From a checkpoint of a small contrastive audio-text model.
Model: encoder activation relu, encoder width 320, text encoder layers 6, text encoder norm layernorm.
Training: adamw at rate 0.0013, 6900 steps, batches of 512.
Data: trained on short read English sentences (LibriTTS-R), 26041 training examples.
Rows from block 2 of the audio encoder of a small contrastive audio-text model, named by matrix and row number. Rows with one number belong to one neuron. Each number is 500 + 40 x the weight over its row's rms, rounded and kept within 0 to 999. All counts start at 0. Numbers have three digits each. After the name is the row's rms in percent of the matrix's.
After each neuron's rows are labels from the 100 clips, of 14848, where the neuron reaches its highest value: "strongest on" is what is common among them. Only what is clearly more common there than usual is listed. The data: short read English sentences (LibriTTS-R).
# fc1: MLP up (encoder.blocks.2.mlp.fc1.weight, 1280x320), inputs 256-319
# fc2: MLP down (encoder.blocks.2.mlp.fc2.weight, 320x1280, transposed), outputs 256-319

fc1.424 095:500500500424500443500500500460500500500500500500500595500432500500500500374430500500500500500500500500500500500500565500500447500500500500500500500500500599500417531500500500598500500500576500
fc2.424 074:558500500500500543500595430500500500500500500500611500598500440500500500500500500500423500500500455401500500500500500500500533577500500500500500588500500600500526500500500500577500563500500500
strongest on: the word "not"; the word "no"

fc1.746 109:558500453451500500500575427500427596500460500563500549400500500500500500567500449430500500443545534500500555500500567613500482500500500500500547500500500500500467467469434500500500500500500500
fc2.746 125:500500536508477554416500521440439537500422457453522445500439601456473500417500418500500534500528500517500447500500500425500500560497503500500500588426464465500500500537500500500511422500500461
strongest on: the word "you"

fc1.369 103:578500500500500500500500500407436500421431500500500580500500500500500500500558500500528468441500500585500500500500500500500500500560500500459500558500500571500500422467455500449500500500540441
fc2.369 128:441546563500527500500407500534583500500500500500462430500440500561541444404583543612500500480532536500500500500500435532564544424500500500500500439555592461582500500533500500538500500593500500
strongest on: the word "of"

fc1.159 115:544500447500554610500500427500463557440440500547590500500464539455500445567500452500425559441500500500500500500500500434500500469500500500500436554500500461500500500419432463476500500500500500
fc2.159 140:500467454515523466500500473536536500588500500450500524500500537566454500500500500500599601500500472500500500500500431500465555568556418500500441558472412617507500500500552500549500549423538500
strongest on: the word "you"

fc1.97 104:500500500515500586525459500410500549500500500500500500500500500500500500500500500500608500500547500651448572500500500612500500500500500418442500500554500544500500500428500500500500500500531457
fc2.97 105:585500500500590500500500468500544500500500522500500500500500537573500500406500582500500500500537500596500500500570500556557605469500453500500500439500593500567594500500500500598500500500500556
strongest on: the word "of"

fc1.659 114:500500500559420500500500464500500500500500500500557500500444500500500596593500451560500571500500500500530557459500500500500500500500500500500500554399551500500500441500500500500436500500500500
fc2.659 131:469500438518500500527500459500500500500500500472500539545500500555500578554500571500596500467452500500573500500474519500463408554566520598575500571473487583500500477579500500500473519500500550
strongest on: voice: male; the word "said"

fc1.304 081:500562500500371500558500500500500481500500500591500500418500457500500500500500500500544500500500500500403500436500500500589500500500500423500500500467500500500500500500500500500416500500500500
fc2.304 073:500500500544500500500500500500500551397500500500573500500500500500488500500500500392500500500500531500500486500500500500554450500391570500500500500500500500500500500500500500500500466500500500
strongest on: the word "the"

fc1.140 098:500500500500500500500600456500456500500500500473500500500500500500500564500500440500500500500653585500500500500500461500500500586500557500500451574500500500500500562526500435461411500500373500
fc2.140 105:466436428500500410570500475585500500500500500472564585514500500500408500572485500500602547500500500474500500500500500500500500500500475500396500500500500606483500500500542500522500500457579500
strongest on: the word "my"

fc1.492 096:500426500500500554500532500500500500500500500500500541440389500437500500500500500500500591500460623438412500500500500500606500500500500500435500500500500500500500500500500500551500500500608500
fc2.492 064:567500500500500500651500500541500500500500500500577500500500427500500500500500425500500500397500500500500519500500500500500606500500500500500500500500500500500500500500500500500500559500500500
strongest on: the word "and"

fc1.343 080:661500423500500500500500500500500500500411500500500578390500438500500453358500500500500500433450500500500500566500457500570500414500500500500500500500441500500500500500500500500500500500447471
fc2.343 068:500500500500540581429500587500500500500500559460554474500500500500500500500500500500500441588543500500500500500433619500500500533500539500500457594500500460500604500500500500500467457561500500
strongest on: the word "him"

fc1.543 095:589552500500500458500500500500500579500500500500500500500500500607420500439599500500500500420565500500500500500500500500500500500447549500500536573500500435500426500428500500551500409500500500
fc2.543 063:568500500500453552500500500500234500488500500500500500500500490500500469500500500500433500548392500500500500500500500500500500568446566500500500500500638472500500500606523500500500500500500500
strongest on: the word "not"

fc1.467 096:500420500500442500500563500388462500559536500500500500500500500500445500500433500500418500500500602500461574500500500434435500500500500551409536538413562500568500500500500500500453500570500500
fc2.467 109:500459500500500559595500472456457545500535478500585500632542451500427521537500500500500500462473441522551500500500477500404440500447500500555552531500500551475500500496500500500500500500500500
strongest on: the word "i"

fc1.375 121:438500500500500500500500500500500500500460500500468583500401500500500500500500500395423541500500500500500500500500550500453500330500534464420560500500420500500500500500500500592500500500500500
fc2.375 139:500500500500500431500500508483543500500418500457593606573500535448423601500444456462599514446585500617500500500500433500500500429500500577500500500465437559500484500500481500558500461500500461
strongest on: the word "was"; the word "it"

fc1.583 109:500500500500500421581500500423500500500500500500500500500500548500500500500434500415578500500500567500500500468500500500538500500500500435500500569431500573500500500500570544618418434500500500
fc2.583 101:500500500500500500500586457513629500500500540474500500500500500500500500500556592500500500505500548409500500500470507454500627500500500536435500500500500525500500499500500500500500500500571500
strongest on: the word "mr"

fc1.762 124:596500500500500500500500500500558500500422500463500500470500500500500500451500417500591500500553500534409500500500564500500560500470500500433500500385500500537500447469500500500500445500412500
fc2.762 141:500500530557419500500440500500500500443500473479520500500464500500471500500522500500500500500500500365500500534500422500500458500432500415371500561442500500500500500500455500551500500465550440
strongest on: the word "be"

fc1.555 115:500500500500500500500500500405500500500500556519500500458418500500500460500412500500500500554500500500500579500500500500500500500500500500500424500389500500500434500500500500534500390500450500
fc2.555 111:562500500500538502548373543500550500500500566474500500500431500500500647500536500500500530500500500500550500551500500471500500500500500500500590403500500502500481500500500500594500500542480500
strongest on: the word "and"

fc1.99 103:447500500500500575500500500500353500386500500500607500500500452447500500500500500500500554500500560500458500500500500585500546500500500394500500537500500500500500500549500500500500472500500432
fc2.99 116:537500437500500464500462463500500500500500533500500500467500567584500500398601500500564572500500500500500500431580445549549549500500452606492422500500500537575560536453500500617500500500500500
strongest on: the word "of"; the word "have"

fc1.309 103:500567500500500573500500500500376500500500500534500500500576550500500500500500500500500500500500566500392606500500454454581608500562500500500500500500500500500500500500500620549500500500500500
fc2.309 073:500557500500500461500500500383500500500500599500500500453500500500500553500500500500583500500428500346500500500500500500500500500500500500500480409500500500500500500500455524500459500500500500
strongest on: the word "the"

fc1.691 073:500500442500500419500552500500500500500500500461500500500423500500500500385422396500500500500500500500500500500500500500424500500500500500500500500500500500577413500500500500500500500500500500
fc2.691 042:649500500500500500500597500500500500500500500500615500500500458500500500500500500500441500408500500500500500500500500500500553618500500500500500500500500500500500500500500500500500587500500500
strongest on: the word "she"

fc1.674 100:500500434500500500500500436435500582500500500535500500500541500500500500500500433562446500500562500554426500500500630500500500395500500500500580500500500500500578500500500546500500500452500500
fc2.674 101:533500500550500500500524500553500500500602500500500500500500500500500440490500438500554500591500500500500500500500521421500524506500584523555500500500500500500428500563500500500500500500471500
strongest on: the word "you"

fc1.489 118:557500500500458582500500500500400500500500500548579500500500500529568459500500534500564500570500500500388500500500456500543500500500500384428432527550500551551500534500500500537500500500500500
fc2.489 098:500500500448500500471377500500500500473500500500424403394500500500500500500596500524451500453452559500560500500500413500500500500500500500500543451543500413547500500500431534462500500552500500
strongest on: the word "to"

fc1.98 086:430500500500500500500500500500500500500407500500500500556500500500500500500500500500545500500500583500500500500500500500500500389408500500500500583500500442500500396422500500500500500400455436
fc2.98 084:571500500500500500569524500543500500500500500500548500500500438500500500500500500500500500445500500500500500500500500500500500500500500461500500500500500500500500500500500500500500542500500500
strongest on: voice: female

fc1.107 084:680500500500557500500500426500573500500421500500500500500500500552500569500500500500525500500500500500500445500573500500500470500500500500473500500500500500500411554500500583500558500500500500
fc2.107 065:397500500500500482500500432500646500500349500472567529500500500500500500500500500500500612611618566500500502500500500500500500500500500576500411500500500536500500500500500500500500500500500500
strongest on: the word "me"

fc1.218 104:500500500457500500524534500400500500500500500447572541500468500500441500500500500500500500558561500500500500500441500500500447500500500500500500500500609500552469546500500500500500500568500500
fc2.218 107:592500500469500500555537532500437500531500500552500500543500458500500500500500500500390444500454480441500523500500539500500500549500533500500543500500513500500525500500400590500500500500500500
strongest on: the word "she"

fc1.252 121:649500500500580500500500544500500500455500436553500500450458500531500500421458500500582500435500500500500500500500500554500575430500500500411500544565500561500500500500500500566500500500429423
fc2.252 191:479527466514500500500500551542566500500500508483500526500517544500500512575593465500559500500607576538480500500500500569500533500500500500447500537500414500500564500500440500517500500500529500
strongest on: the word "him"

fc1.562 125:500469500577441500500568527500500564546500500536466500468424543500500500500528500500500500605500500426412500500555500500500500500500559500559517500570500500442461500500456500500500450500644500
fc2.562 145:563500500500541500500559500500500500500500500475500500500500500547434626543500500539500521428500465538528500500500529500446500569500497500515500492445441572500500500500431605478453599500500500
strongest on: voice: male

fc1.10 105:500500500500500451586500469500500500500500500500435500500500500534500555500500500500580500500545500500406500500500500417500500500500500500500559500500500500500500500500399569500500500500500500
fc2.10 104:500500500500500566500500558500425500500549500500500452500500500500463500396500394500369500500372405500500500500457500500399500539500500500500500561500500449500500500500500500436500559500500500
strongest on: the word "not"

fc1.143 091:500500500500397500500500500500500653409457500500500577500500500422500415500500500545500500566584500500500500500538560500500500500428414430500500500568500500500500430500423454500500500500500500
fc2.143 041:587500500500500552582500500500500500500500500500555500500500416500500500500500500500369500364500500500500500500500500500500677500500500500500500500500500388500500500500500500500500500500500500
strongest on: voice: female

fc1.149 120:500570500457447500557500555500533500500468500559500500555327569500450500433534424470500500392500500523500563500579546500528500318500443500500500500578500500568500500500532564500439500500500458
fc2.149 138:523500500500500500500500500500500500500500500500585533553528500500500560579500459500500500500500500446500500500500500559500500500431500454387500500500419472500500525500500500502500500500605522
strongest on: the word "him"

fc1.572 103:565500500500500590500554500463500412500500500500500500500576500500500500500565430601500545500500500601404500500500500500500500561500500500500500500580500500500549500500423557500500447500500500
fc2.572 090:500500500580500500500500500490500500500500500500500500500500500500500451500566500500500550481566500586500500500500390547500550500500500500500438523500565500500577500500515500596444500500500500
strongest on: the word "of"

fc1.676 105:500434460533465500500500500500422500500500533500500500615429500500500461559464500447500547500547500500500500461500500580541500405453500500500500500441500584500500500500500500500550527500500444
fc2.676 070:649500500500500500570500500597500500500500500500547500541500400500500500500500500500456500436500500500500543500500500500500500554500500500500500500500500500500500500426500500500500583500500500
strongest on: the word "i"

fc1.604 104:500500500500500500500500500500500602553405500454444562500500500500447500407500534500500500500500500500500500425500532409500683500500500500500500500500451560500500500561500500500500500500500500
fc2.604 116:399500446500446500500543500500399500500605500500500443445551500500500500500500448500500500417418500500500500500462443500441500500476465375585425500588500500500472500500500460451437500500500500
strongest on: the word "and"

fc1.265 076:500500500500500500500500500500500500441500500500500500500500599413500500417500500458600500500500500500500419413500500500560500500409500500500592500500500500500438500500500500500500500500500500
fc2.265 050:557500500500500500556515500500500500500500500500589500500500464500500500500500500500500500500500500500500500500500500500500500500500500500500500500500500500500500500500500500500500583500500500
strongest on: voice: male

fc1.383 104:500500500500426500549500375500469500568500500500413500500429500500500500424416500500475583613537532500500500416500500500584500500500438500500500500500500586500500500500500500555460500572435500
fc2.383 083:500443500500500500500500500500693500500500500500500500500500500500500500459500500500453500462500500500500500500500500500500612500500500622500539500500441500500436500453500500500500500500500500
strongest on: voice: male

fc1.88 104:500428500500500619447500500500500455500500500500549500461500500410565425500500410425500500437500606446500617500500500500500599500500561443355500500428500581500500500421500544500461500500500500
fc2.88 079:500500549500543500500500500500360500500500500500500468500500500500500500447500500500500500443500500500500500500500500500500500500500500500568500500395500500500438500500500500448500500500378500
strongest on: the word "i"

fc1.443 123:452500525431500544500567500500500500500500500500500500448330500442444407500457500545500500531563500500500519416500561500500543462500500458553431625500500582500541538500500534500500436534500500
fc2.443 127:500500500500500500614539500500500500500487500512500537500500451520500387500500568500500531615500545567500560500500533500500500450553553500500443558500500559500477500500500433500500500500451500
strongest on: voice: male

fc1.401 097:500500465500500500500500500500500500500500500500553568500500500438430500500420500500450547500500500500500500445500500500530633500500500500500500500603500500500500500456500547437500447500444500
fc2.401 111:500465500500561447500501455500607500594424500500500500563500446500500454500517481430555470500500500554500500465500434534500500500473500500471559500500451500500500561500500500552529500347500500
strongest on: the word "he"

fc1.582 066:584500500500500500500500565500415532449500563332500500500597500558500596500500500339500500447500500500500500500500500556500558446500424500422500500500500500500569500423609500500567397391500442
fc2.582 028:500500500500500500500500500500500500500500500500500500500500500500500500500500500500500500500500500500500500500500500500500500500500500500500500500500500500500500500500500500500500500645500500
strongest on: the word "no"

fc1.612 126:500500500500396500547500500453500500479500559500500500500455500500500500500500551500441538548500500500416459454500500577476500500500500500553474570557500500500407500500500500500500500540500500
fc2.612 135:382500464500562549500443500500624483500428526421500421426452500500500499477574500500574500576537532582537500500456500500500500500499500500500500500558462457500512500500500500500500500536500500
strongest on: the word "come"

fc1.702 129:500500500500412500500533500580500457500436500500500500500500562551548563478421600500555500500597500518375500413500481500500500500500433426500500500456500528524500453539551500500500500500578455
fc2.702 192:457517500545500500500500500500464500500500500468543449500488536460442520456435551500500530449567500500540500514500500568589500538500538500500399500500519534516500484500461396539500433500459500
strongest on: the word "the"

fc1.116 116:539500500500442476500500444500500394500500572500500500500500500601547594500443538500542560570500500550500500500500500500500459433442500500500439641445486500520500500500500500500438500500500500
fc2.116 124:487451500533500440500500462500500500542500464480581587500500545500470634601500500500578500512433500500556500438500500453500500595500500500500489500443500558500500500500500500521449500500500500
strongest on: the word "said"

fc1.578 110:622450500500500500500551500500500500500500500500442500500500500500500582429500500500570564468500500500542500582571500500500581545500500500394500500500500625451500500500410536500500500500376500
fc2.578 138:417589439500532515500500544537517500589500500457500500450500568500500500554574500500500500524557557500500500466500533500500500500525451500432500598500421500500592552523500500500500472500552500
strongest on: the word "me"

fc1.287 115:500500500500439574500608458500500500500402468500500500500500542500500500500486411409434500500500500500578500500500500545500500543500500450500500557557500500427500500563500500500500500435500500
fc2.287 134:500500500582500500500500441500410500500500500500568500500520436476479500657491513500500500500559500500500500599447564572500433607500500500500450568500500578500500500620472451488500500476541500
strongest on: the word "was"

fc1.447 087:500500500410416656500500500430500500500375500500500545500500500500500500500500500500402569500500500500419558420500435500500500500500437500500500575443500500500500500500500500500500500500500500
fc2.447 059:500500500423444500500500500500318554500500500500500500500500500500500500500500334500500500500500500292500500500500604500500500617500500468500405586564500500436500500500500500500500500500546500
strongest on: the word "no"

fc1.665 103:500500500500525556500560500449446500500500500500500421500500550500500500432571500500556500500500500500500500427500549441500500445443500500344593524500500500500500452500500500418570500500500500
fc2.665 080:678500500500500500565500500578500500500500500500593461586500376500421500500500416500500456419500500500500506500500500500500500500500500500500500500547500500500500500442500500500500500500500500
strongest on: voice: female

fc1.551 100:500500500500500500572480437500500500458500500500500562500500500500500500469500500500500500354500500500500500500500500500500642552500500500529500558500500500500500500541562500500500500500500500
fc2.551 113:416500447500500500500578500500500500579500500500500500500500500500500500500419601500437500541473500426500500578500538500500500500500379500451500556500500500500591500500500500391500500500555552
strongest on: the word "mr"; the word "said"

fc1.761 101:500426500500500500500567500500500500536436500541500554417500500500500456500500552400554600500500500500500500460540436558500462500500500500423500500500451500579500500500432500569500440500346500
fc2.761 134:500470500500454435500540500500500500478596500500524500500500500555500500526443622446500500500500500509494438500500532500500500500500500420589521500500553500469500500500500443471500500500500567
strongest on: the word "and"

fc1.496 089:500500500557500500500500500500500500429500500500557500500500581500500587500500500500500500500500514561500500500500500455500500500500500500500500500540580589500500427426500500500500500537500431
fc2.496 072:591500500500500500545500500523500500500500500500554500500500433500459500500500500500500500418500500500500550500500500500500500496500500500500500500500500500500500500500575500500500587500500500
strongest on: the word "you"

fc1.535 099:500500500500500500439602565426500470500500463500459500473500500500500615500544408388605571500500500500500437500500500428500500412500346410500500500500500500500500500500500500564500442558500500
fc2.535 076:498500500500500449456469500454500500500500500500500500500500500500557500500500667500368500500628543500500500500594404500575447397500500500500500500500500500500500430500500500500500479500435431
strongest on: the word "she"

fc1.636 119:500434456457500561588577500500446587500500500500500601500500500500500542500500500447500552500587594500500548500541542500556500500397500500500500500500531500570390500543500500589381500555547500
fc2.636 175:439500479518500538500500522500377500414500494500536500500525500492500500500500543500500500500500523500500500428500548500500565605448443456500450528500524500500513500500500500439377500500500500
strongest on: the word "chapter"

fc1.81 091:447422500500449500500500568500546500500500500500500500500500500500500500415500500500500569500500573500500555500500500615562563500500500443553500500500500500500500500500500500500500500608595500
fc2.81 076:500500500500500582500500464500500500500432547500500500500500500451500500500500500500415434500545500500500500560500562500500500380500500486500549500500500422500500420500500428391500500500500500
strongest on: the word "said"

fc1.648 088:500440500500540578500500500500578500585500500500500500500478500595500500500428500397582500587500500500500500500500500500500659500500500398393500500500500588500500500500500500547571500545590500
fc2.648 057:500500500500500500500500478500500500500500500500500656534500500500500500500500500500500500500500599500500500500500425500500500313500500500500500500500500500500500500500500500500500500500500500
strongest on: the word "was"

fc1.244 092:500500500500500500500500467500500596500438500500500500500500500500500500566500500500551500500613500500500500500500500549500602500500500500500500500423500500500500555500500592500500549500500500
fc2.244 091:500500500500500500500595500500500500500500500500597500500500500500500551557419500500500500500568500552500500559500500500500453500500500500500500387500500442500500500500469500448460500500500552
strongest on: the word "was"; the word "it"

fc1.157 104:556500469500427448533544500500573500500500500500500500500500500441500500364427366546500500500500500561342522565500500500581586500500500500500500500390472500500500500500500500542500500500379500
fc2.157 089:566500529500400500500439500423500500546500450500500500552500576500464556530500500500532500424500500384500500500500406500500500527419500431391500500492500500500500500500411475500500469500545500
strongest on: the word "be"

fc1.725 100:500500500452500500500500500500438500500352624500500500500500500500500500500500500500590500500500500464592546500500558599500500500500500554500500585500411500500500500500574549500500500500500500
fc2.725 082:500500500500500500500500455500500500500500538500500500500500500500500414500500500500500446637450500500500500500500607500500500500500500414500500500500500500500500500500500500500500500500500500
strongest on: the word "said"

fc1.242 128:694500500500548500533555500444500500500516500500500500500500500500500500474460419500500500500500523500524533500500500500500584500500500500429500500500500610482500556472500500538500500500500500
fc2.242 197:468500500478552516523500466562594500558460500467548553500500577500443500560568456500531466500544561500500500500500522500500500500532442500418527545471441500471550570500500500500537500500555500
strongest on: the word "my"

fc1.693 099:550500500500500586500500500500500500500500600500500500500576500580500564500500500500500500500447563500500500483500500500500500500456414500402500500430500440500500500500566500500586500457446500
fc2.693 094:442500500523500423500500562500585500500500457500500598500500654500500587601500500500586579500500500500500500500500500500522500571500500500500500500432500528500500500500500500529500500500500500
strongest on: voice: female

fc1.151 123:443500500500500439600566521500543528500500550500500500500409500458500436411500500534500500500500500500500593451586460500500545393500500500500500622500500500500500500500547545500500500575500500
fc2.151 120:364500474500500500500500438518500500500441500500500567500500500500500418500534500464555500511566532500500500440533500500500376500500500500510500626500500574500500500463500440500576500500500410
strongest on: voice: female; the word "tell"

fc1.472 117:500500500447500453500500500500638500500500500434641532500554500555500539417500500500500500586500500594500500500500500500500468500500500449539552500433430500500500500441500539500500500500500463
fc2.472 124:500443500411558500500576500500351500500500553500500532500500500500454472453500500500500438500500500573585500567456594500460500396500500536500552500500523477500500500500581500371456580500500500
strongest on: the word "no"; the word "now"

fc1.188 112:500439500500500500500500500458500500520500500500575500539500500500500500449500410500500500500500500565500500500500551500500562500413500500411540611386447500500500500500534500500468371459444500
fc2.188 083:638500500574454432500500465500567500500500492500524562500500500500434500553500500500573500452500500381500500500500473500500500500464500543447500500395500500500500500500500500656500500500500500
strongest on: the word "be"

fc1.427 103:596500528500500500500500445421500500500500500500563563500541500444500564556369572423523500500557500500500500500500500500500500500500500451500588500500500500521443500500500500552569500500500500
fc2.427 088:444500500602500432500500500593500500500500455490500560560500540500451535623542465500594500500500519500500500500449414500500468500465420500500500500500471500500577500500500500541500500468524500
strongest on: the word "my"

fc1.67 124:660500500500542500500500500543500453500500500500408500500500500500558584426500500500651500500500561500468500500555500500500620500500450540500500500568500500554500500500436526500500500500431428
fc2.67 151:500580474500500546500500549522549500500500526500500500500500500488500500587500500500500500547667616500471500500500564571606500500500500500454500554500450547500578566500438500505542500500518500
strongest on: the word "him"

fc1.488 090:500500500500444500558582450500500456570446500500500500500500500500500500500445569500500500500581451500475500500500500500500500500500452500500500500500500500592500500500500500500500443500605500
fc2.488 081:397543500500500500500500567500500500500500500500500396500472568500500500403500585500500551500570500588500500500500516500551500500500500500500408500500500500500500500425458430500577444588500500
strongest on: the word "the"

fc1.704 120:602500500500500500500571529500613500370500581500500500500500500500444500500545451539538500500547500500390500500559500457500582500500401398417500563500500556500500500500500500547422500500425500
fc2.704 137:500500574600500500500471500501500500500538500500500500500451438500500500457510500500500500500564500392500500500500427500500500500452500500500500646500556537500500500480500500500500500391500500
strongest on: the word "to"; the word "be"

fc1.756 083:558547500500500500500500456434386559500500440500500500500500500500500581500500500500411500500438500500500500500500500500582500387500500500500588500568500500500443500500500500500500500540500568
fc2.756 065:540500500500500445500500500500564500462500500500500500383500500500500544500500500500569500500434500500500500500500460500582500500500500500500500330500500500500500500500500500550500500500415586
strongest on: voice: male

fc1.726 117:500500500500500535478500438456443604427567500500570517398500500470500500500500434423500564472550500500500500500448500562500573446500302452500500500500417500500500451500500500500540452599500436
fc2.726 130:500428437519555500500500466500608500561500572500500500597473500500500500396500500392500500500648500469500451500500500536500583588594500500500500571500500516500500533500566500533472500439500500
strongest on: the word "he"

fc1.413 114:500450575500545607572500500414500540500500602500500500500500435562598500500500500500458464500500500434500565500500585559500438440500566500500500547466500500500500500500500605479500500500546500
fc2.413 069:500500500500500500500500500500500500500500500500500500500500563500500599500500500500500500500500500500411500500500432500500500575500500500500408392500409500500500500500401559500500500500500500
strongest on: the word "you"

fc1.534 106:500500500500500500555500500500500453500500500500500500500500575639500500500500445420575500500557500500554562500500500500547586500500500500500451500500500500605500500500500587543500533500472500
fc2.534 124:500554528500500500500500500500500500444468500500500500479500500500474500500494500500500500500500500605466500500500500500500500409500500500500500446500458500500500394536500452409500453500500577
strongest on: the word "was"; the word "it"

fc1.468 110:500548500500500577500569458500500407500500500500500592500449500556500455500440500500454500500500500500500500500500500500460535500500500500500572500500342500500500500500500500500500574500500570
fc2.468 140:500500500548428500500576463517500586451515451500500529611500501557533454550500547407585500500500500500500500468500500500511500500500552500543433659444547609449500500598500500500532524500500500
strongest on: the word "was"

fc1.147 101:500500500400500508500500500500500500500500569500500500569500500500500500500367500500500500500500500500500500500531500500500500500436500500500550500500578500500463500500460549500473500500580472
fc2.147 087:619500500500500500500500500500474500500438500500500446458500500500500592466500500647460522452500486356500508500500500500569500589518500500500500500500500500500500500500428565500425566500500500
strongest on: voice: male

fc1.753 089:630500500500500500500500500500500423500519500634558500500500500560500567500500500500500500500500500500500564500500500500500500500500500500438500500554500500500500500441500500500500500500428462
fc2.753 095:500500528512500500500500500500551500563500556500547544500500500470500500541500500500500500625567500500500500503500565500500500610536500500410500500437456573500500468543559500500500520500500500
strongest on: the word "me"

fc1.458 096:500577500500455543500500500500464545500461500500500500430500500500586597500500500500500564500500573641411500542500420500531500500500500399500500500500500500500500500435500500500500500408500500
fc2.458 088:548500500500500439500500500500500500500500500500500565500500435500500432500500584500500500500598500500500500500519404566500539425500500500432500500500571500547576500500541500582500500500500500
strongest on: the word "of"

fc1.101 103:500559500500500537546500500500500491500500555500500500500500500457500500500565546500518500500500578500437500443500500500565500500500500446500500525500500563500465500500477565554500500500391544
fc2.101 126:500500500444500393500500500503500500500591500500500449500500500500545500500500625500500500456500595449500500528500500500563545500500500405500568445500548521500500500500500420500500500500380465
strongest on: the word "the"

fc1.697 089:500433462500450500500500500500382545500500500500500500500419544500583460500500500500480500500500500500500500476500500500500500500500435444500629500436378500500500500500602563541531500500463500
fc2.697 065:500500500500500500500500500500500500500500500500500500500500500500500500500500500500581500500500500603500500500500558500500500500500500500500434589500500500500500500500500500500500500500500500
strongest on: the word "was"; the word "it"

fc1.4 115:500560500500500500500500456500500545500500437500576500577500500500500500446500500438500556500500500500500500445500500500500500500431500500500582568500500553544500530500500500532500439500546500
fc2.4 154:553463500500533452500500500522544449495500531500500511500500448500487500555500500455530526533470507431500504535570500500500500451500500547500535500481476500500500544485500500542552500500500523
strongest on: the word "you"; the word "she"

fc1.187 106:586546500500569500500500449500500500436443521530500500500548569500581500500500500487572500500500558500456500500447500500479500479500549413500500500500500500500563500500500550560500451500500465
fc2.187 091:500552500541432450500500500500590500500500500500500500500500500559575500500500500500543500396500500472500500500500500500549629503500500566500444500500595562500500529540461500615500500598425500
strongest on: the word "of"